{
  "train_examples": 26041,
  "n_mels": 64,
  "spec_augment": false,
  "win_length": 400,
  "vocab_size": 5132,
  "hidden_act": "relu",
  "depths": [1, 1, 4, 1],
  "kernel_size": 25,
  "nesterov": true,
  "max_steps": 11600,
  "batch_size": 128,
  "weight_decay": 0.02
}
Rows from block 3, named by matrix and row number. Rows with one number belong to one channel. Each number is 128 + 24 x the weight over the matrix's rms, rounded and kept within 0 to 255. All counts start at 0.
# convs1: first pointwise conv (model.blocks.3.convs.1.weight, 288x288x1), inputs 96-191
# convs3: second pointwise conv (model.blocks.3.convs.3.weight, 288x288x1, transposed), outputs 96-191
convs1.70 [161  88 109  96 145 162  82 110 179 117 123 130 129 132 127 123 159 146 122 123 128 156 135  89 127 148 108 200 122 101  99 132 118 144 127 127  93 157 147 113 165 127 136  89 140 132 134 118 176 134 142 128 120  98  99 136  97 120 156  87 138 100 107 121 113 128  51 139 114 137 159 133 144 127  99 140 176 100 129 134 118  93 102 116 122  84 117 156 119  61 151 145 107 157 109 134]
convs1.71 [137 156 124 140 142 129 152 186 130  82  87 117 150 131 119 123 130 133 125 136 163 140 154  86 137 102 131 110 128 123 158 105 117 138 141  99 179 186 122  91 119 121 144 142 172 160 136 170 136 155 118 159 120 110 139 120 138 122 115 105  85 111 121 145 131 158 122 122 113  80 146  89 148 112 141 106 122 117 191 113 113 112  73  98 128 127 111 145 151 105  82 121 139 140 134 141]
convs1.72 [145 103 100 143 108 152 133 108 124  96 137 120 184 137 126  79 159 104 120 108 109 135 108 110 168 153 155 125 122 160 126 120 134 108 106 155 139 137 122 107 141  89 133 164 170 100 117 115 169 114  83  74 120  91  98 153 107 133 159 143 119 172 149 133 114 110  97 131 127 132 139 134 139 165 141  84 161 130 150 140  98 140  92 130 112 114 150 201 123 184 120 118 151 143 134  70]
convs1.73 [138 126 161 148 134 120 137 116  99 113 122 127 182 155 149 162 137  76  78 144 143 119 127 115 152 132 140 127 152 119 143  64 111 183 105  97 133 150 151 183 112  72 129 110 128 140 122 153  90 140 129  88 152 122 100 124 123 130 105 102 174 108  98 113 141 102  84 127 123 113 121 114 130 132 100 134 116 170 122 120 105 175 158 116 125 117 111 149 104 159 146 130 154 168 108 132]
convs1.74 [172 106 100 119 126 129 105 131 123  99 121 130  91 171 117 115 133 177 125 161 134 134 140 137 104 146 117 107  79 132 164 117 138 103 123 141  93 110  83  98 127 143 171 117 128 101  83 139 135 136 125 108 135 153 166 114 107 144 154 117 125 124 111 140 158 131 133 141 136 169 170 156 139 153 128 144 125 130 129 151 177 105  98 104 116 116 175  79 142 139 151 156 139  69 122 164]
convs1.75 [148 131  97  97 127 165 129  83  86 131 166 139 135 106 109 114 128 133 133 122 140 151  98 115 122 145  81 112 138 134 102 130 151 159 131 140 116 133 126 161 143  91 145 114 160 123 140 151 143 116 101 160 120  99  99 108  85 131 141 102 141 146 105 160 148  77  85 122  96 114 116 131 152 140 105 158 116 145 108 143 102 123 140  99 130 124 118 150 144  86 148 138 142 122 123 132]
convs1.76 [104 158 142 162 140 171 142 159  95 125 137 140 179 140 114 153 144 127  73 161 125 138 134 138 145 101 153 140 141  94 115 129 152 140 103 146 122 156 127  90 146 141 153  88  99 108 117 143 143 138 111 119  96 124 125 158  88 144 151  94 122 145  89 157 153 127 145  97 115 121 114  93 111 119  83  97 122 135  63 137  94  86 153 143 131 135 113 134 139 147 131  83 165 165 121 112]
convs1.77 [158 145 149 123 137 138 127 115 132 130 143 111 142 111 148 130 151 127 122 117 100 109 141  94 152 142  95 142 113 137 103 101 135 164 152 149 175 114 134 140  74 107 155 105 144 117 126 187 151 126 145 145 113 125 128 154 133 119 126 153 134 136 152 158 128 113 134 121 124 146 100  83 166 146 147 127 126 136 135 148 120 173 138 156 159 161 120 100  88 152  72 148 134  80 101 150]
convs1.78 [126 138 118 165  93  84 141 146 138 127 131 160 157 144 111 113 132 153 144 127 137  95 140 139  87 143 124 119 139 142 104 121 193 109 165 115 150 127 138 135 132 149 112 124 126 157 101 122 129 145 135 110 165 169  55 144 153 135 115  83 113  99 162 103 136 113 118 162 175 109 100 136 147 101 118 110  70 120 110 144 180  55 149 120 179 116 122 154 121 122 115 136 182 148 126  87]
convs1.79 [117 132 126 115 115 125 139 135 147 112 120 120 161  85 123 114 103 148 101 141 119 166 170 138  96 105 111 117 149 127 138 103 139 156 130 110 183 105  80 131 110 112 110 150 142 101 185 121 155 120 106 126 152 155 135 181 120 163 155 122 113 118 129 138  99 158 120  82 127 124 110 112 114 144 153 117 120  91 168 118 103 108 136 136 138  94 132 113 126 122 142 117 100 115 139 105]
convs1.80 [101 141 119 134  84 142 103 139 136 142  92 158 140 128 161 114 100 138 106 114 127 136 112 151 113 156 102 126  74 121 113 126 127 102 119 105 143 106 121 157 122 141 162  95 155 112 133 150 139 108 110 204 139  89  66  97  91 159 120 133 144 111 122 153 151  93 103 140 138 166 142  89  88 108 126 153 113 143 117  75 108  97 135 105 137 118 127 141 122 115 142 134  91 172 178 147]
convs1.81 [103 112 131 145 117  94 135 130 141 122 120 104 131 137 159  99 123 145 124 124  96 118 111  54 119 103 128 134 136 146 134 112 109 133 187 145 145 107 136 136 133 132 132 150 145 125 158 113 114 162  96 108 125 113  88 151 142 116 112 139 168 129 116  92 105 129 120 170 116 143  84 142 153 152 144 140 151 138 160 150  66  97 117 153 151 140 120  84 148 108 141  96 123 147 133 147]
convs1.82 [126 147 121 145 142 109 118 117 149 137 114 115 138  97 181 138 156 143 136  91 128  96 133 107 111 163 129 136 112  92 115 123 129 114 123 136 136 109 157 107 128 131 125  68 119 106 140 122 128 147 132 144  88 132 108  82 132 156 113  75 153 111 120 158 151 116 113 155 159 110 154 170 126 106 112 136 126 144 146 155 103  92 122 155 165 159 148 140 134 130 106 166 124 104 142 143]
convs1.83 [175 118 125  93 143 141 111 130 121 140 103 121 135 131 131 117 135 106 122 118 147 119 122 136 158 153 114 132 122 115 126 103 164 147 146 116 114 103 105 101 152 106  95 128 135 117 106 110 125 116 172 111 195 116 107 120 102 122 161 161 122 180  80 142 136 107 153 128  91 109  99 142 140  89 116 146 138 124 102 103 136 129  92 119 152 160 112 143 126 120 146 135 146 109 159 129]
convs1.84 [ 99 132 117 125 135 181 127  97 148 100 140 128 133 123 104 146 129 138 162 144 116 129 125 141 145 142 115  93 140 104  92 100 112 126 103 163  99 137 149 133 121 144 146 152 140 150 116  86 150 131  97 121 105 127 164 140 116 130 164 110 150 125 160 110 130 151  91 111 105 148 120 139 127  72 170 129  97 113 152 133 180  85 117  82 130 169 165 108  92 161 108 133 156 122 134  82]
convs1.85 [163 121 161 101 136 152 132 122 143 127 142 123 136  84 153 123 169 105 146 135 116 135 164 110 146 139 129  72 114 135 128  88 116 131 117 149 134 125 101 108 112  96 123 152 147 118 167 121 148 119 110 137 110 130 124 118 128 130 166 154 118  90 118 166 112 159 155 157  95 104  90 113 134 145 150 138  99 138 151 184 112 136 168 117 136 106 144 163 120 110 124 102 117 203 124 149]
convs1.86 [ 96  90 152 146 111  92 116 117 131 111 110 133 143 133 100 148 140 122 119 141 111 115 176 153 198 130  88 152  76  94 125 149 118 119 175 138 135 132 116 163 137 151 147 126 137 152 137 143 176 120 124 157 109 149 115 127 164 126 149 149 115 121  71 149 128 128 112 129  90 151 130  74 135 107 145 105 135 147 122 120 136 123 160 103 111 105 133 124 149 129 112 148 105 174 102 159]
convs1.87 [115 125 153 110 138 135 127 170 103 144 153 117 149 116 124 145 114 129 111 146 138 112 118 129 140  62 136  81 146 105 107  90 120 136 139 128 145  81 107 104 147 141 125 161  78 115 125 141 106 133 121 122  98 131 142 124 117 131 102 143 167 112  56 178 119 114 118  90 138 104  67 144  84  90 131 117 114  92 125  87 161 119 139 128 106 119 113 122 140 127 134 104 150  80 160 148]
convs1.88 [142 146 146 120 145 150 123 181 105 134 152 171 127 179 144 118 165 120 187  53 109 138 171 108  84 121 108  86 161 171 145 120  98 127  94  99 172 129 149 116  85 142 123  96 125 122 103 112 121 125 130 138 124  92 125 120 137 127 130 161 140 149 130 153 139  91 137 123 114 112 177 136  93  98 102 182 137 123 136 136  86 115  97 142 145 120 105 139 158 140 111 120 154 117  83 154]
convs1.89 [107 123 168 129 114 193 133 134 134 121 137  89 135 121 153 146 139 142  90  72 159 108 127  96 160  84 123 139 158 135 132 137 125 115 128 119 142 118  92 137 139  87 120 106 134 118 121 131 122 148 106 133 104 113 116 151 127 170 110 143 160 101 118 145  96 130  81  94 108 137 140 161 136 142 128 126 160 139  98 149 143 129 119 142 127 139 170 134 134 130 134 159 132 164 151 112]
convs1.90 [132 117 115 122 120 131 122 123 113 122 161 115 125 142  99 164 156 137 122 146 108 103 117 153 109 141 111 110  98 112 159 149 108  83 142 109 113 183 130 163 130 109 124 119 167 114 162 134 137 129 150 114 125 140 110 103 155 123 125 141 115 101 145 119 106 128 138 118 170 129  96 151 151 114  85 138 113 161 147 117  96 100 128  77 144 147 125 122 103 108 105 128 171 155 118 125]
convs1.91 [162 153 121 112 109 111 158 123 101 120 136 145 174 135 107 115 117  99 125 141 111 135 114 133 126 179 142  98 130  81 154 139 164 142 119  81 119 138 118 162 104 124 119 115 122 101 192 137 145 118 136 133 132 148 151 159  77 103 188 142 115 162 132 148 101 165  79 153 125 135  77 134 113 147 141 125  99 155 143  95 102 106 141 114 149 159 152  89  98 136 111 106 115 109 163  92]
convs1.92 [104 119 144 169 149 140 159 127 171 128  84 152 111  87 117  87 138 142 154  87 142 144 139 147 136 115 131 111 133 124 144 118 121  86 109 156 109 141 127 101 150 171 116  83 151 176 153 129 139  95 140 120 109 119 131 122 177 128 155 106 121 133 125 102 144 147 139 147 156 127 122 138 121 160 134 151 150 102 151 119 144 130 135 170 143 124 107 120 107 150 151 141 141 105 133 136]
convs1.93 [122  96 162 111 141 139 121  91 108 136 148 170 102 173 106 111 114 101 106 103 143 141 122 110 103 116 105 106 146  99 137 148 121 113  96 139 136  87 111 128  92 124 132 107 130  97 128 109 127 113 106  91 148  93  77 119 160 115 139 174 125 142 101 137  96 133 107  96  91 133 137 167 168 146 126 122 126 132 128 117 142 124 123 112 122 141 158 170 126 120 128 127 105 126 125 137]
convs1.94 [102 120 172 149 103 177  95 107 160 166  70 152 119 139 148 137 154 167 134 129 130 137 146 138 121 132 113 115 161 129 138 179 136 129  98 113 115 120 127 128 135 102 153 126 119 159 105 122 102 161 126 116  93 115 110 178 134 154 110 123 144 138 139 104 117 143 137 134 169 131 100 137 135 124 111 105 126 122 110 163 123 130 124  99 107 127 138 110  92  84 110 104 122 144  86 113]
convs1.95 [134 123 119 164 135 120 108  82 109 128 111 116 137 147 103 144 155 138 124 148 121 103 192 160 124 119 129 136 118  82  93  98 142 132 115 129 110 129 165 122 134  69 137 110 125 142 145 138 166 108 124  97 185  96 116 127 100 115 115  97  98 139 129 114 113 148 124 124 162 149 142 173 169 109 110 101  91 161 123 162 159 146 130 108 138 130 112 118 113  64 102 104  99 118 168 134]
convs1.96 [ 96 146 133 139 132  85  76 174 130 132 138 132  61 140 143  88 107 131 135 193 115 140 101 156 156  69 157 129 129 108 134 114 132 108 171 147 100 139 161 134  86 119  89 109 181  94 147  99 146 134 116 132 103  90 107 101 135 142  94 139  93 155 106  77 125 124  89  80 152 128 107 150  98 145 127 152 154 151 106  78 149 127 108  43 124 123 128 146 126 143 110 165 138 161 170 148]
convs1.97 [132  83  96 146 162 124 155 102 189 176 105 111 142 117  85  91 154 104 195  89 134 127 147 156 166 133 109 133 126 127 162  64 137 130  95 136 135 111 130  96 105 152 155 148 141 100 105 157 128  81 144 140 119 148 196 149 132 124 146 125  88 120 143 104 129 137 126 118 144 140 125 104 118 118 116 115  72 158  97 122 138 123 146 109 101 106 175  80 140 104 136 171  85 106 142 135]
convs1.98 [122 125 103 118 123 132 167  96 148 152 119 146 107 148 130 210 107 110 124 104 123 107 113 178 158 122 110 109 129 156 134 120 111 122  92 140 136 136 118 141 115  94 131 104 159 142  82 128 108 128 133 118 149 130 147 173 177 138 119 141 182 134 187 116 124 124 125 140 152 122 128 140 155 135 103 139 135 133 143 124  94  80 149 128 103 118 122  92 151  62 165 136 133 103 118 144]
convs1.99 [170 124 111 148 149 107  76 116  97 143 106 121 131 126 132 167 121 107 175 113 137  87 114  77 102 128 103 130 134 162  69  88  97  97 112 151 107 146 109 108 118 104 103 100 131 157  99 148  81 112  94 102 131  99 123 118 106 148  98 117  96 144 135 102  72 111 117 148 142  94 131 101 121 135 152 120 144 100 151 147 160 110 127 154 128 142 108  72 164 159 110 140 132  88 158 154]
convs1.100 [ 92 112 173  72 129 145  98 118 127 141 115 145 140 108 130 124 133 143 131 129 139 116  81 107 148 183 104 131 145 152 168 143 145 119 128 120 113 185 130 155 142 101 125 144 156 143 125  82 183 177 112  94 124 112  92 101  98 116 120 131 124 115 150 147 125 151 125 115 128 127  98 133 116  99 141 137 120 162 159 100 149 156 179 126 136 134 106 142 153 137 124 135 113 133 136 159]
convs1.101 [127 153 125 130 130 129 143 133 133 143 123 110 104 115 174 129 157 154 128 150 129 119 109 131 121 140 116 143 124  96 165 113  83 160 117 131 127 142  84 145 105 116 155 122 165 133 113 164 149 105 138 141 157 111 130 132 106  76 123 119 122 106 124  96 126 134 153 169 123 114 116 105 129 108  90  83 178 117 127 140 156  99 133  96 107 165 135  98 109 117  99  91 131 171 118 124]
convs1.102 [121 114 127 124 122 124 167  79 122 141  94  81  95 149 136 141 136 128 130 136 131 169 154 113 127 103 153 142  74 130 131 108 142 177 135 171 175  66  66 114 149 141 105 104  95 159 119 131  80 109 146 117  93 165  90 111 126 118 147 108 127  85 148 138 138 154 128 150 173 124 134 104 121 165 104 120 131 111 112 125 141 130 145  94 151  79  60 122 147 139 125 105 145  88 112 169]
convs1.103 [144 138 159 102 155  92 107 164 142 112 145  97 135 122  89 141 160  96 142 106 117 112 106 136 134  98 139 115 128 112 148  82  91 109 126 167 117 123 142 124 128 126 138 112 108 126 146  78  88 130 168 152 156 131 138 161 131 116 135 108  97 158 136 120 119 107 159  94  99 122 119 155 105  73 132  88 159 157  55 111 129 121 129 105 105 111 178 107 118 123 158  90 135 107 152 129]
convs1.104 [149 143 106  97 149 150 108 164 114 157 122 138 189 135  74 148 122 142 160 104  66 191 107 151  93 107 148 114 125 142 134 143 129 130 132 105 147 119 173 103 147 108 170 127 121 145 110 131 120 145 120 141 132 119 139  98 109 140 121 143  70 125 104 160 135 127  98 153 133 148  90 138 156 139 104 109 143 120 134  64 121 120 128 108 145 125 118 127 144 131 126  91 160 104 129 153]
convs1.105 [103 149 130 100 134  77 150  82 103 115 117 127 132 108 121 126 135  86 129 153 134  97 126 126 156  99 142 111 104 121  68  94 130 113 167 108 117 119 107 134 107 129 126 171 160 120 107 112 132 145 166 115 119 125  96 119 137 140 100 116  87 140 117 115 141 168 146 104 135 126 137 115 118 162  98 129 131 143 125 114  88 131 134 125  90 132 160 133 159 137 104 129 117 150 125 151]
convs3.70 [150  86 142 131 150 124 151 163 139  99 148 152 133 145 132 112 151 172 162 108 145  95 147  70 112 149 133 116 157 122 135 158 133 168 138  90 139 130 136 139 103 152 113 116 149 127 156  85 137 160 114  95 118 115 106 154 110 120 151 153 105  89 107 137 143  89 124  97 150 112 155 125 137 151 132 148 104 193  99 104  92 144 115 148 137  66 131 151 121 199 118 137 152 130  82 158]
convs3.71 [102 134 146 127 106 141 114  99 113 110 116 104 107 146 150  93 139 182 111 146 111  87  78 124  98 116 157 130 106 203 150  96 157  95 145 116 134 152 181 133 132 108 142  77 145 110 103  87 193 132 159 109 103 144  82  48 121 130 132 143 100 172 106 202 126 170 148 142 122 171 132 172 126 126 171 154 155 131  89 172 192 116  84 140 100  91 135 145 133 137 104 118 116 120 128 139]
convs3.72 [ 96 155 133 111  87 134 131 134  86 113 155 110 140 164 148 108 115 155  98 130 148 112 119  99 127 126 144 130 144 126 107 142 124 107 122 131 123 129 119 131 135 125 150 135 136 112 127 141 125 136 131 128 121 103 131 119 127 133 118 124 105 125  90 123 145 110 183 117 150 149 114 102 158 141 142 185 165 162 110  85  96 159 133 154 131 118 127  77 151 103 135 155 134 132  99  95]
convs3.73 [ 96 152 121  89 105 131 103 163 179 125 118 155 140  91 113 107 109 167  88 156 124 106 133 116 116 126 156 136  82 151 118 102 107 185 154 129 130 153 115 155 145 128 136 109 123 121 148 130 160  94 101 125 127 154 111 146 145 151 128 135 147 145 148 110 155 151 162 118 154 107 155 158 130 151 108 106 113 141 154 145 132 127 132 116 123 107  84 119 165 139 143 139  98 183 115 119]
convs3.74 [103 112 152 140 141 109 144 107 114 164  72 117 138 161 139 105 120  90 116  95 119 129 170 107 183 139 112 112 113 123 126 127 115 144 101 128 106 159 114 144 150  91  83 151 173 133 161 135 155 113 128 182  97 144 125 108 144 145 148 125 141 117  89 191 101 132 115 115 107 127 131 103 124 127 139 132 150 109 167 100  97  96 171 151 139 125 110 137 167 135 108 172 119 102  96 145]
convs3.75 [134 110 158 129 109 176  98 114 110 147 100 141 103 127 131 128  98 100 152 127 136 158 141 107 129  93 108 137 131 106 147 118  70  99 147 151 131 111 183 130 159  98 155 137  68  94  93 109 114 109  90 135 116 143  82 103 105 173 137 137 123 121 150 151 117 112 128 130 160 161 139 126 107 159 143 133 140 146 102 147 174 163  69 136 134 107 127 153 146 156 120 126 151 149 143 128]
convs3.76 [ 91 130 154 120 136 126 146 130 100 132 124 109 155  58 168 132 124 138 157  97 131 114 154 122 105 143 143 103 154 117  78 112 153 163 174 112 175 141 102 148 114 119 168 136 151 104 136  92 182 161 136 125 152 135 149 103 134 136 125 135 101 114  98 119 101 146 118 121 136 105 171 134 131 131  90 165 129 143 153 101 135 120 133 110 156 145 143  91 113 134 161 120 156 139 103 107]
convs3.77 [124 136 158 181  95 132 132 160 108 133 135  91 109 144  97 144 121 145 129 111 160  92  93 126 141 136 100 139 155 130 127 177 114 153 112 138 160 168 124  92 156 106 130 168 122 136 161 117 139 116 155 126 133  83 159 105 150  88 141 107 142 158 121  97 151 123 125 141 118  88 133 167 169 118 116  89 157 136 144  96  99 156 142 132 155 148 186 140  83 123 104 142 144 134 143 104]
convs3.78 [131 132 103 114  92 131  87 113  86 170 135 147 104 130 157 149 160 161 121  87 115  74 106 135  92  90 145  99 168 111 142 108 126 155 104 137 112  96 103 117 123 123 178 100  97  92 128  80  99 102 111 138 107 119 175  99 137 122 111  71 163 125 124 103 123  93 109 119 149  98 159 103 134 145 116 133 111 142 136 125 159 117 148  73  77 120 112 105 142 156 113 133 110 126 116 138]
convs3.79 [125 137 151 123 100 140 107 157  70 138 133  70 140 131 102 141 167 158 165 131 157 127 127 119 158 132 146 150 139 110 127 121 163 145 129 125 100 125 131 112 142 115 119 128 101 129 115 132 114 111 153 101 108  89 142 139  91 155  99 100 114 130 115 123 125 120  98 133 126 148 125 176 160 115 112 159  94 112 119 105 129  80 133 111 109  87 139 145 121 141 106  85  95 137 114 141]
convs3.80 [145 138 136 137 121 115 124 117 122 150 118 102 152 122 121 106 166 138 130 151 122 110 144 122 161 114 124 116 161 112 123 175 133 140 123  78 120 123 113 138 134 113  93 147 136 114 122 147 115 116 120 142 141 143 146  98 119 149 106  78 132  99 124 112 158  98  84 140 111 116 104 127 115  93 142 116 142 109 134 121 154 150 171 138 165 133 125 100 164 116 103 116  59 172 115 121]
convs3.81 [127 158  99 126 105  99 108 102 139 119 151 136 139 110  86 138 133 176 123  90 129 165 157 123  95 149  92 137 154 145  97 104 125 140 126 122 123 183 125 141 112 170 130 140 162 141  95 115 137 128 131 149 187 167 122 114 176 133 155 143  94 139 118 124 114 127 135  98 118 161 176 155 137 173 125 181  96 122 178 102 162 137 139 169 160 137 153 124 176 134 130 126 126 107 110 128]
convs3.82 [131 134  96 164 123 157 170 142 107 126 114 133 142 114 114 126 140 105 154 146  93 136 106 111 141 117 137 116 138  70 131 133 126  80 147 153 169 138 121  55 104 106 145 115  95 117  95  79  98 111 150 136  85  95 125 151 131 121 124 136 159 107 155  94  98 142  87 121  87 147 154  71 111 143 113 119 100 139 116 142 133 145 138 139 175 104  89 176 157 148 124 103 103 114 143 139]
convs3.83 [126  98 118 145 146 119 146 155  97 127 150 115 124 157 138 100 134 144 138  95 143 118 124 123 116 167 166 164 119 118 184 122  91  90 105 120 164  97 133 126 104 129  55 148 120 110  91  75 125 157 155 131 128  86 124 187 135 144 117  74 113 123 118 110 116 142  96 133 184 131 156 156  99 114 119 136 122 124 120 167 158 109 143 149 148 147 127 143 115 161 110 138 123 138  99 108]
convs3.84 [175 113 131 114 143  98 142 129 150 123  81  83 128  97 100  91 145 128 107 131  91  85 177 111 138 176 107 124 185  97 123 107 118 106 136 161 105 143 135 180 114 137 148 115 107 102 101 186 151 118 121 140 143 106 143 168 146 132 152  72  94 157 161 118 163 151 104 110 112 105 114 145 125 145  90 143 113 133 106 124  84 136 147 115 122 118 132 119 114 114 169 126 101 109 108 192]
convs3.85 [107 119 164 126 119 164 113 145 157 132 117 117 138 103 143 106 142 115  79 168 142 136 100 126 131 127 181 127 127 107 151 104 120 113 106 117 139 108 130 127 123 131 134 126 117 104 126 141 126 173 147 115 109 123 138 133 141  89 124 130 170 135 114 135 125 123 110  92 113 122 173 130 164 124 100 138 153 109 148 100  92 140  88 114  97 126 117 132 115 110 137 130  93 128 140 137]
convs3.86 [148 107 159 121 124 138 114 143 107 117 109 138 162  93 113 144 149 135 111 113 166 153 119 153 101 125 144 134 110 137 130  72 107  89 167 132 149 126 115 132 135 126 137 136 107 147 144 136 164 140 155 134 127  91 131 160 148 130 109 152 176 152  99 180 133 126 147 121 137  77 154 172 103 129 138 121 126 116 101 135 141 136 144 119 107 127 121 138  90 117 115 117 126 152 178 123]
convs3.87 [132 155 122 126 151  95 132  91 152 124 136 102 121 126 141 123 123 114 122 126 151 122 107 109 128 129 181  75 128  93 128  97 155 176 114 123 142 110  94 138 173 158 150 151  70  80 103  91 133 119  89 171 116 145 163 116 139 103 106 128 115  98 105 135 186 133  77 112 112 114 142 134 147 142 146 114 116 162 117 108 107 141  97 135 123 126 103  83 132 110 107 108 158 127 151 132]
convs3.88 [179 114  82 109 112 128 153  89 151  71  92 101  98 132 124 155 112 131 133 134 141 178 142 156 114 136 139 145 137 110  97 161 161  86 156 164 136  93 145 114 120 120 125 149 170  84 162 101  99 138 118  92 138  84 136 118 143 156 149 139 120 133 129 130 108 163 155 167 121 123 161 108 148  82 150 100 110  88 101 135 110 153 114 106 128 136  83 118 156 162 168 108 117 156 135 142]
convs3.89 [127 105 111 120 137 119 141 119 154  89 121 129 118 142  71 145 122 129 163 134 115 112 132 125 135 151 135 125 128  88 127 115 138 104 137 163  78 159 108 155 153  90 127 148 147 147 126 115 104 125 144 132 119 107 127  96 124 103 137 119 122 130 122 115 100 122 170 102 146 117 113 120 120 104 125 139 115 147 144 108 150 139 153 154 146 132 122 139 135 149 131 110 103 110 122 126]
convs3.90 [149 154 175 127 136 161 121 125 119 132 111 172 145 101 118 106 142 184 116 158 139 111 135 117 140 113 153  81 111 131 168 126 128 121 156 134  89 144  97 157 135 103 129 117 113 123 141 124 115 125  97 160 147 124 141 131  93 111 122 142 139 156  86 148 113 105 135 125 129 121 147 128 130 104 123 106 154  99 165  85 110  89 193 124 142 112 123 129 126 144 195 169 125 123  97 112]
convs3.91 [171 144 133 111 145 114 113 143  73 162 111 102 114  93  96 127 119 146 117 129 131 146 125 145 160 134 107 102 123 121 139 134 140 148 113 162 168 123  77 113 116 123 171 112 141 136 172 129 111 102 144 114 155  90 186 150 114 117 110 139 152 105 127 149 139  98 132 106 151 158 133 150 147 102 114 144 146 111 141 103  98 109 157 140 177 139 142 133 144 116 108 121 114 197 115 116]
convs3.92 [153 147 119 112 129 147 125 124 129 135 155 141 122 136  80 101 128 130 160 120 192 143 134 102  92 156 160 164 114 149 101  87  79  86 146 163  87 123 100 108 141 100 108 130 150 129 135 107 163 123 147 134 162 122 148 123 137 133 133 149 132  99  69 142 142 109  97 121 143 100 107 145 113 151 132 168 141 171 152  93 150 147 173 138 162 139 114 154 164 130 143 157 116 142 117 128]
convs3.93 [129 129 124 156 108 148 116  95 149 119 155 102 133 150 147 169  84  86  76 106  69 114 125 160 128 115 106 127 155 143 138 154 142 135 111 102 136 160 146 125 148 126 106 128 100 152 172 140 191 104 157 169 122 136 148 113 126 149 124 136 123 139 139 139 115 144 130 136 122 121 143 186 165  90 151 139 133 131 163 147 120 111 163 170 126 116 164 124 139 147 148 113 112 116 107 137]
convs3.94 [124 113 156 158 146 156 135 112 112 121 143 163 116 138 104 131 179 112 189 122 143  74 134 137 174 144 142 141 121 155 104  86 120 132 112 108 134 130 125 126 133 118 157 115 116 129 136 128  99 138 112 104 138 164 114 138 110 121 126 132 166 169 118 129 145 100 114 126 130 133  85 104 139 110  93 155 134 103 122 151  99 121 134 144 119 129 130  73 118 116 135 114 114 120 141 165]
convs3.95 [144 100 110 112 114 126 113 108 100 104 123 159 150 130 128 141 160 146 134  92 142 127 110 110 119 131 102 155 110 132 156 122 129 131 160 174 129 144 139 120 121 115 120 132 168 137 109 125 111 110 132 142 126 111 143 142  86 154 118  64 115 127 178 142 103 117 119  98 104 113 153 150 162 136 128 133  92 140 122 115 123 191  87 117 118 162  99 138  86 123 170 140 120  99 120 128]
convs3.96 [171 134 115  99 158 163 130 123 123 157  76 113 140 137 126 153 160 140  91 144 148  68 151 143 130 166 134 146 137 131 186 120 153 165 135 122 108 180 115 106 100 128 106 164 142 153 103 125 117 151 151 138  99 120 117 127 140 158 117 132 113 117 123  73 160  80 147  85 121 100 116  63 129 144 137 127 127 123 162 140 108 142 126 138 104 112 158 117 132 127 132 127 144 121 161 146]
convs3.97 [139 165 149 144 100 152 112 125 118 101 183 182 156 117 127 103  97 153 150  83 127  91 155 143 123 104 138 121 163 139 109 155 161  99 114 123 111 105 185 129 100 144  95 108 145 119  92 139 145 126 119 145 145 115 133 156 133 144 145 125 133 117 141 133 121 103 158  88 132 135 145 161 126 132 114 137  88 134 202  83 154 124 146 127 156 104 127 145  92  98 133 142 125 145 170 116]
convs3.98 [130 149 138 156 146  81 150 139 114 140 141  92 130 111  97 151 171 194 106 147 128 126 117 117 102 106  87 132 129 109 130 156  80  85 142 107  99 141 142  92 126  93 118 125 137  91 126 143 149  99 114 116  87 145 138 121 138 132 122 100 133 145  89 123 138 129 168 147  87 133 116 116 164 163 130 110 139  90 170  89 131 153 131 123 143 127 116 167  96 114 155 138 128 150 120 105]
convs3.99 [156 128 142 129 108 132  99 114 101  70 183 137 111 108 141 135 102 164 142 143 152 113 113 112 155 152 132 147 133 118 113 103 109 147 142 109 124 130 135 121 115 163 185 120 120 119 155 151 114 155 186 136 150 128 141 143 156 114 120 115 112 144 133 157  97 151 139 113 106  91 119 161 165 148  78 126 146 109 130 105 130 135 170 151 142 139 180 172 128 127 114 120 110 134 142 110]
convs3.100 [148 136 147 127 100 135 122 147 142  84 125 137  89 114 134 160  80 116 141  93 141 145 137 108 132 120 101 130 199 110 140 121  85 147 133 131 127 109  97 141  96 120 154 137 150  82 105 155 154 107 154 184  92 166 141 150 118 109 131 105  93  89 170 128 116 139 108 121 143 141 124 175 143 114  92 142 144 109  97 129 137 140 120 134 156 120  83 104  98 189 143 134 125 134 166 115]
convs3.101 [136 105 146 140 104 137 175 121 114 138 115  93 122 133 131 130 106 134 121 123 116 134 143 108 126 123 173  88 138  92  81 123 154 134 174 120 139  90 155 116 119 140 135 124  89 145 156  90 132 143 102 117 135 157 117  75 117 115 125 118 120 131 129 143 140 144 128 113 129 121 141 125 144 101 126 167 106 134 121 120 124 131 105 155 146 145 126 142 151 138 126 150 132 159 110 142]
convs3.102 [120  73 111 128 114 140  99 136 158 140 142 150 142  93 160 119 109 159 103  87 112 143 132 157 119 130 135 106 104 138 150 128 111 125 100 127 118 110 136 149 125 126 142 129 143 116 121 133 139 106 168 111 112 127 107 144  91 166 156 127 147 180 164 173 113 106 139 156  81 104 161 140 136 103 119 126 169 129 167 177 129 107 121 211 120 155 129 144 127 147 120 126 126 114 164 126]
convs3.103 [130 143 114 175 157 122 167 153 118 158 108 108 167 126 184 149 111 152 177 126 128 112 125 120 156 148 103 114 128 108 148  66  80 155 149 149 202  75 145  93 112 134 169 148  94 130 129 121 131 105 168 173 160 119 138 131  96 162 137 130 163 107 140 164 120 121 160 134 127 123 100 150 126 120 136 105 158 160 120  97 109 140 166 137 137 118 122 154 162 132 112 118  92 111 106 136]
convs3.104 [148 127 125 132 128 107 117 138  98 121 115 107 138 130 100 118 138 139 130 122 107 139  84 123 111 112  92 119 129 101 148 124 112 103 104 118 134  59 108 110  94 123  93  95 127  93 134 117 122 120 118 127 133 107 158 190 131 123 132 136 100 113 141 158 126  91 133 102 115 133 111 168 101 130 111  84  81 112  75 143 101 128 168 121 114 130 127 147 130 124 117 114 106 166 118 133]
convs3.105 [104 121 144 147 155 120 106 156 142 101 128 152 152 131 159 132 103 122 150 177 116  92 131  94 138 151  98 128 124 149 119 124 162 143 127 138 154 139 152 130 122 132 128 103 107 108 134 142 131  80 138 109 153 167 175 117 152 123  90 131 162 171 105 158 160 156 129  88 127 137 131 123 136 154 119 167 164  83 129 113 159 162 168  95 155 121 153 102 118 119 133  93 157 159 160 149]